From a checkpoint of a small image embedding model.
Model: 5.02M parameters, arch pvt, activation relu.
Training: muon at rate 0.0024, batches of 64.
Data: trained on Sentinel-2 satellite tiles (TerraMesh), 145000 training examples, 4.5 epochs.
Rows from block 6 of a small image embedding model, named by matrix and row number. Rows with one number belong to one neuron. Each number is 128 + 24 x the weight over its row's rms, rounded and kept within 0 to 255. All counts start at 0. After the name is the row's rms in percent of the matrix's.
After each neuron's rows are labels from the 100 images, of 14976, where the neuron reaches its highest value: "lies over" is the class under the peak; "colour at peak" is the nearest of a few named colours to the mean colour under the peak. Only what is clearly more common there than usual is listed. The data: Sentinel-2 satellite tiles (TerraMesh). In brackets: how many of the 100, against the usual share in percent.
# fc1: MLP up (model.blocks.6.mlp.fc1.weight, 512x128), inputs 0-127
# fc2: MLP down (model.blocks.6.mlp.fc2.weight, 128x512, transposed), outputs 0-127

fc1.419 028 [165 112 109 187 116 157 146 147 135 101  99 158 113 151 128 156  98 132 125  99 119 118  98 146 124 122 123 104 141 161  94 128  88 151 134 121 139  71 136 128 130 163 119  57 102  87 128 125 104 156 130 111 111 124 163 149 117 122 153 193 161 130 150 154 105 134  80 117 112  95 105 135 114 129 144 134 128 143  98 134 124 109 201 159 135 114 162 134 123 101 143 133 113 164 125  98 119 101 133 144 113 150 123 145  83 143 153 112 137 110 160 173 149 104 125 173 138 123 133 102 120 112 128 131 131 127 130 119]
fc2.419 025 [119 117 108 172 117 135  53 140 134  66 111 130 124 167 124 128 157 137 136 129 160 117 113 144 166 120 102 108  87 132  74 102  84 121 127 147 104 146 166 110 125 105 128  90 122  84 130 146 140  96 125 131 111 141 181 112 117 120 138 147 142 109 127 124 112 124 102 141 116 114 101 163  81 113 157 133 127 104 108 152 118 104 152 124 154 113 201 141 128 121 119 106 143  95  77 127 150 128 161 113 142 132 138 101  90 119 125 115 148 138 139 159 114 119 152 118 110 126 106 185 125 141 126 135 161 150 145 111]
lies over: water (55 vs 10.8)
colour at peak: white (34 vs 3.7)

fc1.113 178 [133 127 145 148 149  75 113 112 133  96  84 105 165 161 118 130 106 133 158 130 123 115 109 119 119 141 122 161 134 170 119  98 118 154 161 116 133 119 162  76 130  78 125  57 112 142 128 141 128 102 146 140 138 107 118 115 143 112 218 116 145 157 143 152 183 161 144 127  96 136 126 133 119 133 121 115 119 177 140  92 117 143 119 131 121 101 164 103 155 142 118  91 138 157 106 166 108 168 134 101 139 130 103 110 158 116 138 154 165  91 118 109 117 135 113 128  97 107 125 117 127 159 142 142 134 120 114 120]
fc2.113 171 [152 124 179 138 116 108 150 139 146 137 132 126 130 140 111 158 110 102 134 173 128 130  86 140 132 122 131 155  97 134 155 117 121 118 141 138  93 123 145 113 125 107 163 100 109 148  87 120 131 118 142 128 126 148 110  94 111 122  98 135 119  93 134 136 182  94 126 123 104 133  97 105 146 131 127 146 181 149 179 124 110 154 107 135  97 140 178 111 149 107 131  94 150 156 149 154  55 166 107 172 121 146  80 136 174 128 126 132 164 117 142 126  83 128 135 133 150  91  96 123 126 123 126  98 131  79 164 120]
lies over: trees (44 vs 20)
colour at peak: black (64 vs 16.3)

fc1.333 091 [196 139 147 117 131 120 129 151  78  71 139 126 178 145 136 131 118 152 135 114 113 133 130 115 149 142 168 143 134 127 115 129 100 159  89  91 126 137 149 123 127 117 141 120 119 142 130 147 170 134 112  95 147 151 127 142  85 155 158 116 128 183 113  81 165  92 125 105 150 104 114 107 102 154  89 142 155 109 123 110 142 106 104 142 136 130 124 102 150  99  95 139 142 143  99  93 124 117  80 125 162 129 126  99 110  93  94 138 136 115 157  86 141 111 145 100 131 115 155 159 153  89 154 104 134 139 135 170]
fc2.333 083 [113 110 151 132 154 144 156  63 139 173 124 130  93 113 129 134 140  82  93 129 148 131 158 118 100 136 108  89 115 155 135 128  95  80 155 143  71 121 132 148 127 138 149 104 137 163 106 106 108 117 131 151  80 143 123  97 143 121  68 147  99 106 103 158 138 148 134 151  87 168 147 151 164 124 134 139 134 151  88 109 205 149 155 126 131 162 114 128 110 127 152 118  93 119 171 104 106 133 117 116 149 134  99 131 130 162 136 124 133 146 112 109 140 104  98 139 114 147 117 143 130 152 107 158 127 118 136 124]
lies over: built area (30 vs 5.2)
colour at peak: brown (84 vs 38.7)

fc1.330 063 [142 128 130 106 119 145 113 123 133 162 102 108 130  96 162 113 117 105 106 130 107 125 132 114  82 130 166 135 125 103 127 130  89 131 117 103 129  96 125 112 151 105 150 178 105 140 135 126 130 132 132 162 154 122 125  80 103 128 110 146 108 128 143 158 206  44 127 149 153 146 173 118 141 159  93  71 145 144 143 143 134 160 133 132 141 106 117  92 152 131 144 109 181  92 161 105 107 130 130 126 197 136 137  99 135 134 115 123 141 156 120 122 162 120 153 142 102 131 131 136 127 128 109 149 110 129 135  90]
fc2.330 057 [ 85 111 126  97 157 107  77 129 131 153 124 130 121 147 176 134  84  98 100 122 158 131 118 135 128  81 131 135 129 162 174 121 129  91 121 109 151 129 129 107 127 171 157 143 136  76 119  72 159 113 130 130 166 125  94  85 107 130 111 136 115 131 117 113 155 127 113 144 107 153 146 128 111 126 105 123 102 143 126 139 144 191  84 122 117 165 108  98 138 118 163 127 178  53  84  84 152 152 130 131 131 116 149 118 110 111 131 149 146 139 111 157 137 118 113 142 147 146 127 134 127 102 127 147 123 146 143 144]
lies over: water (41 vs 10.8)
colour at peak: black (44 vs 16.3)

fc1.243 194 [122 145 132 120 138 137 121 119 166 187 157 168 167 113 106  85 133 121 142 112 127 142 124 136 128 122 117 164 108  88 114 134 147 112 121 130 188 113 124 109 113 147 110 159 177 133 132 130 116 135 133 141 146 145 176 123 149 117  78 107 140 125 129  93   9 133 108 138 121 144 138  91 130 117 129 119 113 116 140 126 159 149 119 160  91 151 135 153  92 114 120 144 131 106 179 112 119 119 120 183 131 124 131 149  98 152 112 126  91 130 133 154  93 142 133 117 146 105 137  95 129 142 142 137 129 137 137 144]
fc2.243 161 [145 139 112 175 102 123 107 140 111  92 119 128  96  96 181 135 123  98 142  75  89 128 113 145 151 127 124 139 149 174 157 129 137 156 163 182  86 125 129 150 129 125 163 110 121 133 148 101 140 134 132  99  81  97 145 153 115 110 104  99  81  89 127 159 176  62 145 117 137 113 108 155 119 141 130 135 132 137  77 132 117 127 124 114 146 133 129 111 160 123 137 120 158 138  66 142 133 149 147 127 110 126 119 139 124 106 128 122 119 131 137 189 157 138 104 138 135 101 168 140 127 140 118 157 131  99 122 115]
lies over: trees (86 vs 20)
colour at peak: black (81 vs 16.3)

fc1.9 008 [151 110 113 167 119 107 113 121  91 127 126  80 116 171 143 110 128 114 102 111 148 120 158 133 167 138 154 126 161 152 135  97 148 135 129 114 155  76 147 103  92  56 113 128 162 120 162 123 156 128 150 149 109 130  94 145 115 113 193 126 152 160 167 121 133 120 111 129 108 116 149 159 133 125 128 103  96 117 143 133 107 144 108 147 151 108 128 133 125  98 129  93 162 130 111  69 105 115 157  61 112 127 121 104 136 127 114 161 131 122  94 102 128 127 124 114 101 129  81 122 134 112 124 145 109 183 128 137]
fc2.9 009 [147  89 121 177 156 108 128  99 103  95 113 122 128 163  82 117  95 143 141 156 143 138 192 115 203 120 147 110 142 122 143  51 140 159 145 100 119 136 162 107 110 102 172 132 130 144 134 134 154 105 148 178 117  68  91  81 147 153 147 146 166 116 162 127 128 121 137 125 111 137 137 150 132 130 110 116 126 151 152 134 116 171 121  98 138 114 110 118 137 133 106 147 161 141 123 116 107 140 134 103 115 153  93  99 140 136 141 146 161 128 134 123 134 136 107 108 120 101 138 131 142 152  93 146 129 149 137 129]
lies over: trees (47 vs 20)
colour at peak: black (74 vs 16.3)

fc1.69 178 [137 133 135 112 122 120 132 148 130 141 165 129  88 143 112 127 129 132 118 151 125 156 121 101 154 102 108 131 126 119 163 147 138 120 116  88 139 116 113  96 186 151 104 151 124 117 146 121 108 141 131 130 134 158  98 107 135 132  73 160 193 143 103 139  64  90 105 178 177 128 126 132 150 106 124  91 134 141  96 106 103 121 156 133 141 145 123 125 115 125 132 166 122 142 126  84  94 157 103 211 153 139 124 113  86 134 113  94 132 131 139 187 117 107 109 143 152 101 105 129  95 140 131 128 135 138 133 132]
fc2.69 193 [109 111 128 149 122 137 156 110 135 120 185 128 119 136 163 157 175 135 157 128 126 125  81 139 142  92 127 137 107 155 114  94  88 102 136 152 168 136 127 149 122  76 168 110 141 192  82 125 118 102 129 130  87 104 123 140 120 105 109 135  86 108 171 130 153 102 103 128  72 155 126 150 176 132 113 130 144 142 123 139 145 113 122 116 172 117  95 127 112 123 113 101 111 124 121 121 172 140 155 100 108 135  72 116 137 114 131 123 156 151 122 106 119 126 132 116  89 136 141  94 128 125 107 118  83 158 153 109]
lies over: rangeland (50 vs 22.5)
colour at peak: orange (37 vs 3.4)

fc1.98 138 [ 73 189 162 139  88 121 113  92 126 126 132 109 193 128 159 105 127 121 129 116 102 142 160  75 101  99 109 118 121 155 132 116 165 116 133 140 111 122 112 161 132 166 142  84 124 144 121 105 118 122 100 104 102  94 147 127 126 110 130 129 113 135 110 146 177 117 161 118 143 128 116 130 137  91 125 138 138 165 117 102 162 126 131 122 138 119 109 150 123 143 117 123 111 155 105 159 149 155 142  69 133 121  91  82 146 121 129 158 180  97 104 138 146 121 117 142  77 151 119 136  86 100  99 152 157 128 132 127]
fc2.98 136 [112  99 141 145 150 100 142 180 154 152  60 126 101 125 121 147 110 131 112 113 128 124 153 120 190 117  99  96 106  95 169 123 124 140 108  85 130 130 103 114 126 186  80 111 131 103 123 125 152 135 128 134 131 198  99 128 101 111 158 146 152 128 104 110 103 159 108 138 118 133 135 130 124 125 182 133 126 125 111 140  88 141 101 121 135 130 118 151 146 132 142  89 141 152  64 104 126 151 108 153 130 116 165 168 159 163 126 118 118 163 148 113  99 124 110 122 136 159 118 121 125 132 131 167 102 129 139 139]
lies over: snow or ice (93 vs 14)
colour at peak: grey (56 vs 27.5); pink (32 vs 8.8)

fc1.411 027 [149 113 114 121  97 159  96 178 148 154 171 138 113  90  97 166 106 154 129 132 151 142  97 150 164 137 101  92 129 151 133 100 108 104 112 146 147 150 130 102 136 143 134 120 136  66 112 145 166 134 147 168 159 143  55 113 125 113 119 114 165 145 154 111 129 127 128 151 118 109 123 113 104 132 118 114 113 109 143 165 135 106 117 129  98 160 144 134 119 161 171  94 117 130  60 144 102 165 176 102  92 119 164 127 112 128 152 134 129 120 127 130 141 147 103 168 131 151 114 146 103 125 128 161 138 133 142 136]
fc2.411 026 [145 109 115 119 126 137 129 167 148  95 103 128 144 116 119 122  94 163 126 184 119 130 172 108 169 113 115 100 134 110 169  74 103 129 125 106 122 135 132  88 128 144 165  86 136  59  98 114 166 143 120 159 179 148  64  84 144 124 144 124 181 173 111 161 123 110 111 129  90  90 172 136 129 119 107 129 146 148 137 131 129 144 138 103 123 110 158  96 118 156 129 113 136 107 109 144 117 120 146 127 115 115 145 125  88 106 138 111 105 138 125 108 145 133 111 125 163 171 117 140 130 112 118 159 122 133 124 134]
lies over: trees (57 vs 20)
colour at peak: black (64 vs 16.3)

fc1.293 053 [148  85  94 121 115 138 175 122 146 150 118 126 134 103 114 157 104 128 121 146 147 121 121 112 148 158 180 142 128  94 119 117 105 130 109  81 149 104 134 106 116  85 143 172 105 138 153 102 104 162 137 139 157 149 138 109 129 111  95 129 113 132 125 119  76 136 102  99 131 150 130 108 104 120 144 137 111  64 114 174 123 155  93 143 123 144 167 133 141  80 102 149 114 103 137 120 101 152 148 202 139 132 178 148 167 132 151  95 112 148 114  95 136 149 123 132 135 160 142 165 152 148 125 147 112 144 137 128]
fc2.293 047 [161 119 199 119 114 156 116 162 129 116  65 124  65 154 121 144 137  96 134 102 129 126  96 145 170 168 106  93 132 140 157 107 153 120 148 130  86 122 138 117 138 172  92 133 122 110 137 131 190 131 137 116 139 128 102 105  85 149 166 123 176 119  81 100 119 143 123 133 173 122 139 144 149 135 197 108 147 114 166 130 121 129 116 119 127 153 129 136 145 133 148 125 134 149 142 145  97 129 148 148 123 124 126 125  88 118 121 106 144 106 124 147 125 130  99 133 158 142 128 136 136 111 178 126 144 100 145 104]
lies over: snow or ice (85 vs 14)
colour at peak: grey (61 vs 27.5); pink (27 vs 8.8)

fc1.182 014 [111 158 103  96 129 107  89 179 129 138 157 156 125 117 111 144 161 130  96  96  68 159 102 107 136 126 111 136  67 159 150 161 154 118  97 111 134 136 107 121 123  90 157 159 143 124 123 146 124 129 102 183 118 102 145 147 151  99 147 133 154 109 127 114 153 121 143 119 143 137 129 114 126 118 144 132 162 124 179 110 101 136  95 133 104 143  90 155 117 135 140 141 151 143 138 135 131 207 101 121 110  83 141 117 153 114 130 124 113 139 139 163  90 132 154 127 182 147 120 170 130 148 146 137 123 143 112 155]
fc2.182 011 [ 98 112 120 157 172 138 149 136 147 119 165 130 147 132 129 146 107 126 116 143  89 137  97 113 104 153 119 154  87 120  77  61  80 100 107 168 121 129 123 123 132 143 169  79 148 130 111 143 121 141 122 116 110  70 154 115 189 133 106 130  83 150 123  94 159  96 131 102  82 136 132 139  80 124  87 152 128 170 144 117 116 111 139 114 141 149 153 136 130 132 153 125 130 102 128 142 139 158 129  80 143 129 111 115  94 134 143 133 103 107 123 129 120 111 137 123  96  95 154 119 118 127 115 166 162 133 137 155]
lies over: built area (86 vs 5.2)
colour at peak: brown (71 vs 38.7)

fc1.346 121 [119 103 145 119 158  84 129 132 161 142 111 117 116 162 161  98 126  93 125  87  98 128 135 151 159 116 115 182 107 137 129 100 134 124 128 106 101 118 134 144 134 151 137 112 126 124 110 108 156 135 162 111 163 128 105 125 135 137 159 144 122 155 137 111 168 168 147 128 106 118 135 131 151 134 120 164 103 114 134 100 100 117 159 167 165 126 138 122 136 104 139 127 166 123 112 140 187 188 109 117  56 104 140 150 133 125 109 155  93 124 123 170 124 136 123 147 122 119  91 111 109 114 110 152  69  94 115 183]
fc2.346 120 [151 106 172 143 110 101 182 116 164 147 145 126 160 117 131 154 171 134 134 123  76 127 133 121 159 127  98 156 121 126  91 114 132 156 158 157 126 135 111 155 121 171 148 105 122 120 100  92 152 135 124 116 118 128  81 117 116 110  90 123 101 155 133 113 154 160 102 122  86 113 134 110  99 150 136 143 139 178 136 136 133 145 149 130 144 145 111 130 167 123  97  61 131 102  91 129 157 144 107  86 123 140 105 168 138 137 129 128 102 163 109 122 130 128 110 123  65  93 143 143 128 137 104 116 100 163 169 134]
lies over: built area (38 vs 5.2)
colour at peak: black (45 vs 16.3)

fc1.406 134 [144 192 112 164 120 123 180 133 116 121  80 107 109 129 118 161 106 125 139 128 147  87 117 114 121  69 117 116 101 154 155 117 108 105 110 154 136 131 118 136 156 152 153 131 155 115  98 130 195 135 120 131 108 104 135  96 120 122 159 126 145 146  85 138 204 126 133 125 100 127 126 120  98 141 164 128 162  90 135 117 116  80 118 138  94 163 129 119 171 132 127 113 111 153 110 147 133 150  95 143  89  81  90 127 128  99 125  92 116 130 136 121 166 110 156 114 126 148 107 144 134 112 108 155 119 139 130 127]
fc2.406 127 [151 113 136 128 155 114 176 130 116 107 170 129 140  85 100 149 122 123 131  85 123 124 135 130 123 122  97 101  66 175 138 103 169 135 141 143 145 136 109 155 127 123 134 141 162 150 104 110 185 125 138 109 172 166  97 126 132  95 116 102 129 131 111 119 172 126 127 118 136 163 123 131 116 133 126 118 146 171 149 129 121 111 119 113  98 168 116 130 126 133 119 103 160 169 128 160 131  78 146 160 117 134  68 131 142 125 130 107 160 154 138 114 125  97 176 135  75 120 122 145 131 135 132  78  81 162 143 134]
lies over: trees (61 vs 20)
colour at peak: black (79 vs 16.3)

fc1.157 019 [119 111 137 120 138 147 110  66 150 103 157 117 134 143 149 166 125 142 125 153 166 112 128 135 148  83 112 129 161 107 141 142 131 124 122 149 117 119 156 120 138 117  92 125 103 187 105 108 174 102 121 100 104 137 127  86 162 124 150 137  57  79 121 124 146 142 142 132  89 113 136 140 113 146  75  87  94 142 117 102 142 176 108 115 107 115 144 103 100 127 138 110 105 113 163 100 152 125 130 114 123 135 143 189 130 135 129 138 150 156 115 100 175 114 141 129 158 121 105 110 162 142 104 138 120 107 131 161]
fc2.157 015 [ 82 140 151 113  89 152 108 117 144 105 148 129 138  90 120  99 131 117 119 139 110 134 120 136 136 166 140 101 104 131 183 103  88 147 140 154 103 124 141 115 132 187 153 123 137 135 145 115 111 104 118 136 115  96 134 121 149 115 104 150 132 195 102  85 133 129  93 117  91 161 155  96 113 129 155 148 119 149 118 161 123 102 147 130 149 137 109 150 148 124 120  75 140  99 101 130 102 110 139 147 114 128  85 130 138 143 132 116  76 149 123 154  60 130 145 106  90 143 164 183 131 120 136  98 158 140 122 136]
lies over: rangeland (53 vs 22.5); bare ground (31 vs 4.8)
colour at peak: grey (56 vs 27.5)

fc1.190 040 [130 109  97 121 118 138 180 102 145 115 131 132  92 147 123 106 126 179 128 126 122  88 138 144  75  95 116 102 144  90 135 119 113  79 140 106 134  99 137 114 115 210 151 162 132 136 125 117 171 136 132 100 116 142 121 147 137 166  99  88 102 109 170 146 162 143 168 118 125 118 105 137 123 133 185 157 119 113 112 124 112 112 116 120 162 166 103 176 115 177 135 149  94 140 123 139 112 137 123 124 115 115 120 151 153 132 102 146 117 156 113 114 144 112 148 127 133 164  81 107 126 108 156 123  92 116 135 126]
fc2.190 039 [123  59 127  95 111 100 145 139 125 141 139 126 177  98 129 116 108 138 160 117 111 121 140 124 157 135  79 153 149  87 120 106 119 118 155 137 190 142 115 121 128 177 112 113 125 129  97 123 155 169 140 129 111 137 154 165 110 133  93  94 107 110 122  95 137 135 112 119  87 139 126 119  93 141 159 139 219 151 184 129 119 121 127 128 127 127 145 152  99 126 129  83 108 141  95 134 133 142 116 134 110 149 104 158 141 139 132 119  94 172 125 113 150 118 141 122 121 173 113 120 128 127 104 120 100 123 169 145]
lies over: snow or ice (71 vs 14)
colour at peak: white (42 vs 3.7)

fc1.449 052 [171 178  95 112 131 128 171 158 131 153 152 121 107  88  92 100 144 131 155  91 118 153 107 122  97 129 152 135 127 133 102 125 125 127 125 150 167 166 122 136 140 129 139 138 127 111 127 141 124 100 152 155 123  94 165 146 148 152  90 164 153  90 134 122 126 158 131 121 119 117 134  99 110 185 116 122 156 170 167 122 159 111 148 116 160 108 127 147 112 136  96 134 151 126 117 101  61 160 136 103 141 104 119 146 112 100 110 143  94 148 107 158 146 145 152 156  83  81 120 142 107 134  93 125  91  98 128 114]
fc2.449 045 [135 134  62 142 164 135 107 153 130 134 151 125  63  69 135 140 154 140 175 153 104 129 118 156 127  89 105 109 137 129 135  97 137 125 143 174 139 139 115 160 131 144 106 124 116 101 137 141 138 104 120 194 114  79 158 150 162 103 100 100 176 108 177 119 157 175 138 124  79 139 119 138 111 132  93 132 125 122 129 134 160 164 144 124 105 116 109 135 124 111 117 143 164 118 118 125  84 124 147 112 142 123 140 138 114 124 126 112 125 154 131 116 117 141 135 116  77  80 139 135 127 122  78 138 111 132 124 130]
lies over: rangeland (51 vs 22.5)
colour at peak: grey (71 vs 27.5)

fc1.208 035 [130 130 169 161  97 106 146 113 139  88 161  85 100 178 155 143 116 147  98 176 153 112 103 150 159 106 146 115 155 135 111 119 131 163 149 103 133 107 121 118 119 107  94 103 143 159 111 121 143 112 118  96 126 139 114  91 124 132 227 112  98 116 139  98 180 149 111 155 135 150 135 138 121 193  72 111 119 126  97 139 132 129  93 123 139  92 125  92 155 155 142 117 124 108 148  94 144 101 120 117 143 133 139 121 137 129 127 135 120 134 118  88 139 119 141 133 154 108 123 132 149 104 109 103 110 146 124 131]
fc2.208 029 [ 93 147 119 160 155 140 158  74 122 101 132 123 117  52 121 134 143 144 120 107 151 127  89 145 100 148  86 136  62 125 147 117 110 106 145 165 114 119 119 143 132 180 137 109 149 167 131  96 152 117 122 126 102 103 164  89 165 115 108  94 151 149 128 100 102 126 135 124  84 132 129 106 167 131 132 130 100 131 168 151 136 131 155 127 156 154 155 144 120 137 100 114 103  97 111 118 131 125 127 133 123 127  79 116  86 132 128 125 118 159 106 117  91 125 160 123 129 135 170 153 132 140 147 157 162 151  88 124]
lies over: rangeland (72 vs 22.5)
colour at peak: grey (58 vs 27.5)

fc1.459 038 [114 124 166 142 139 126 105 133 100 155 125 109 157 105 143 160 112 159 106 146 131 131 123 125 105 177 120 113 126 118 101 145 118 116 114 107 111 123 155 107 126 165 109 199 127  94 128 115  30 121 153  99 119 160 140 122 123 121 113 162  88 159 102 118 134 122  90 159 166 167 121 133 129 133  86 128 121 132  98 111 136  98  90 140 143 124 125 130 160 111 140 175 100 109 178 124 128 177 151 134 153 129 169 116 163 119 143 128 145  95 141 139 111 149 129 133 102  97 121 136 102 118 156 118 119 153 134 146]
fc2.459 040 [133 133  91  96 101 150 103 128 142 113 136 127 115 140 120 111 131 108 151 142 128 136 107 140 131 100 133 127 116 155 120 143 123 120 128 153 185 132 110 138 117  88 152 100 155 183  90 123 198 125 127 192 132  99 136 152 132 107  71 131 153  94 122  81 112 130 145 106  76 128 148 102 141 119 185 132 153 152 170 131 136 160 164 136 118 166 109 108 116 132 121  97 167 144 101 140 138 109 145 114 130 127  93 130 105 143 122 116 120 190 120  95 146 128 121 125 158 120 138 163 132 131  99 107 151 121  94 126]
lies over: trees (66 vs 20)
colour at peak: black (53 vs 16.3)

fc1.200 042 [123 134 155 140 155 145 116 112  73 121 133 134 130 156 132 152 110 128 127 141 140  99 135 114 111 121 104  45 141 157 109 143 133 131 160 152 115 149 141 125 138 173 159  79 134 153 127 120 168  98 106  87 129 124 120 157 106 166 108 103 126 145 150 158 153 138 137 124 119  86 128 141 139 113 110  97 152 185 112 109 131 115 147 127 158 110  75 152 153 115 133  88 120  96 121  97 122 148 146  53 113 105 153  83 105 141 131 160 124 147 154 146 126 123 112 122 132 134 119 140  97 106 104 161 153 158 126 108]
fc2.200 038 [164 150 156 128 146 126 127 174 160 141 115 131  69 119 117 172 139 135 156 142 114 115  99 131 172 120  92 104 118 107 134 150 163 114 125 112 121 119 106 138 128 144 104 126 132  68 120 128 149 120 136 160 186 163  65 130  93  94 145 128 150 125 113  70 150 181 121 146 151 105 156 143 129 135 198 110 161 134 136 137 134 154  88 113 123 122 117 147 155 109 119  92 118 131 132 106  82 130 127 128 105 139 155 120 114 119 136 118 116 102 138 136 148 134  77 134 115 142 143 127 127 108 165 136 100 151 111 125]
lies over: snow or ice (82 vs 14)
colour at peak: grey (62 vs 27.5)

fc1.242 029 [169  75 147 117 146 108 127 122  93 109 160 132 153 141 133 132 164 119 130 144 175  90  99 109 121 101 137 118  88 133 141 170 127 116 142 133 135 135 141 140 152 158  96 132 149 145 133 147 142 127 113 125 156 120  99 125 163 121 193 106  69 102 112 160 122 163 120 153 120 131 158 168 114 107 116  98 152 100 101 100 119 126 119 125 116  89 139 104 144 138 115 147 107 122 145 126 128  74 115 132 138 140  80 117 206 114 120 144 123 109  88 105 144 142 119 118 128 102 155 164 124 105 102  97 151 125 155 114]
fc2.242 020 [116 124 137 133 121 144 145 117 116  91 107 137  68  98 121 147 148 107 100 115 146 125  97 116 150 148  93 125 160 147  82  88  68 140 144 130 102 129 125 149 125 133 179 102 137 151  93  73 138 150 130 123  70 120 163 134 103 137 108 143 169 158 141  77 141 111 103 125 107 111 151 138 152 133 107 127  85 139 108 120 137 162 157 126 136 175 119 151 102 129 135 113 112 105 135 125 145 138 120 110 110 127 119 120  44 155 132 122 115 116 128 173 149 139 124 167 138 126 127 122 126 154 178 139 138 123 113 132]
lies over: rangeland (60 vs 22.5)
colour at peak: grey (55 vs 27.5)

fc1.222 162 [142 140 116 130 114 127 131 119 145 160 255 122 114  92 129 120 133 122 124 133  97 152 123 130 105 101 102 133 141 160 126 118 138 151 121 113 159 139 125 160 103 116  96 180 147 130 117 121  89 151 138 154 156 152 128 144 129  98  49 120 162 152 122 129 121 147 119 131 143 118 118 140 110  92  99 147 114 120 121 110 126 130 140 174 126  99 141 153 137 144 109 109 130 134 129 119 108 121 111 123 150 116 168 142 110 133 148 131 173 138  73  96 127 152 123 133 101  94 113  95 120 174 153 115 111 142 122 123]
fc2.222 147 [118 119 142 122 148  81  94  76 127 120 214 129 136 133 146 136 121 154 123 127 151 126  75 129 120 142 141  95 138 114 104 138 146 126 136 108  96 121 145 138 133 124 109 157 131 147 141 145 107 149 129 133 153 163 117 130 105 101 121  87 179 144 140 153 135 144 133 103 154 156 135 154 113 135 114 115  95 149 145 128 109 124 166 131 105 121 118 149 104 130 114 114 130 148 110 167  59  96 123  89 133 128 145 172 165  86 129 106 130 127 105 112 188 130 137 146 119  80 126 172 129 138 140 159 110 143  82 106]
lies over: water (51 vs 10.8); bare ground (25 vs 4.8)
colour at peak: pink (33 vs 8.8)

fc1.248 054 [127 115 109  90 113  86 122 125 105  95 145 137 144 116  77 165  86 125 144 115 154 118 144 122 116 157 131 174 181 101 115 121 122 154 105 116 127 155 122 107  77 124 130 111 155 119 117 118 114 144 148 144 125 127  80 130 184 127 150 153 113 135 101 119 161 114 135 110 124 177 160 115 159  99  88 150 136 101 144 127 109 157 119  74  99 128 144 126 111 138 117 166 149 167 120 114 113 124 112 158 130 129  96 148 105 145 177 150  87 108 115 167 118 126 162  98 143 158 132 102 101 158 117 170 147 130 122 132]
fc2.248 052 [146 118 107 128 175 197 126  82 121 153 102 126 133 135  73 158 133 126  83 133 105 128  95 131 153 167 170 140 171 152 101 127 125 101 116  69 121 123 134 127 125  87 133 132 124 126 120  86 130 158 146 125 149  89 114 110 132 144 121 121 116 143 126 155 140  94 168 118  80 113 172 124 148 138 158 140  99 122 140 120 134 174 120 106 157 147 102 114 151 119 136 168 123 127 134 138 137  96 127 105 125 136 156 126 153 118 129 128 138  71 129 112  86 117 116 147 118 135 108 131 126 136 127 132 202  94 108 134]
lies over: snow or ice (36 vs 14)
colour at peak: pink (25 vs 8.8)

fc1.272 035 [111 165  98 152 109  91 106 123 118 144 108  90 163 125 104 117 172 111 104 154 124 119 189 115 127 105 137 127 142 148 147 118 134 168 154 111 109 173 125 109 164  92 137 200 145 146 166 139 124 120 138 162  93 130 139 161 133 109 101  95 165 108 140 124 158  93 119 120 134 113  93 152 146 133 116 164 111 113 158 169 104 107 145 124 135 125 103 121 109 123 132  96 131  89 132  99 127 117 121 119 158 135 138 141  90 149 113 103 120 131 117 145 109 126 160 105 113 169  91 108 123 159  96 145  90 157 116  87]
fc2.272 036 [100 147  99 133  81 149 102 137 125 110 139 132 115 116 141 131 178 133 161 143 130 139 111 168 146 115  98 129  91 154  97 110 114 124 124 144 163 146 143 130 126 127 127  81 142 124 119 136 110  87 126 176 109 113 141 147 130 102 114 150 102 113 114  96 126  94  98 134 145 161 160 156  91 122  91 107 150 125 123 147 122  88 114 124  93 129 110 132 128 120 112  88 118  66  88 148 192  62 149 176 134 128 100  91 106 110 135 121 161 117 139 129 149 125 145 119 144 130 126 130 127 145  99 110 145 164 175 106]
lies over: snow or ice (85 vs 14)
colour at peak: white (96 vs 3.7)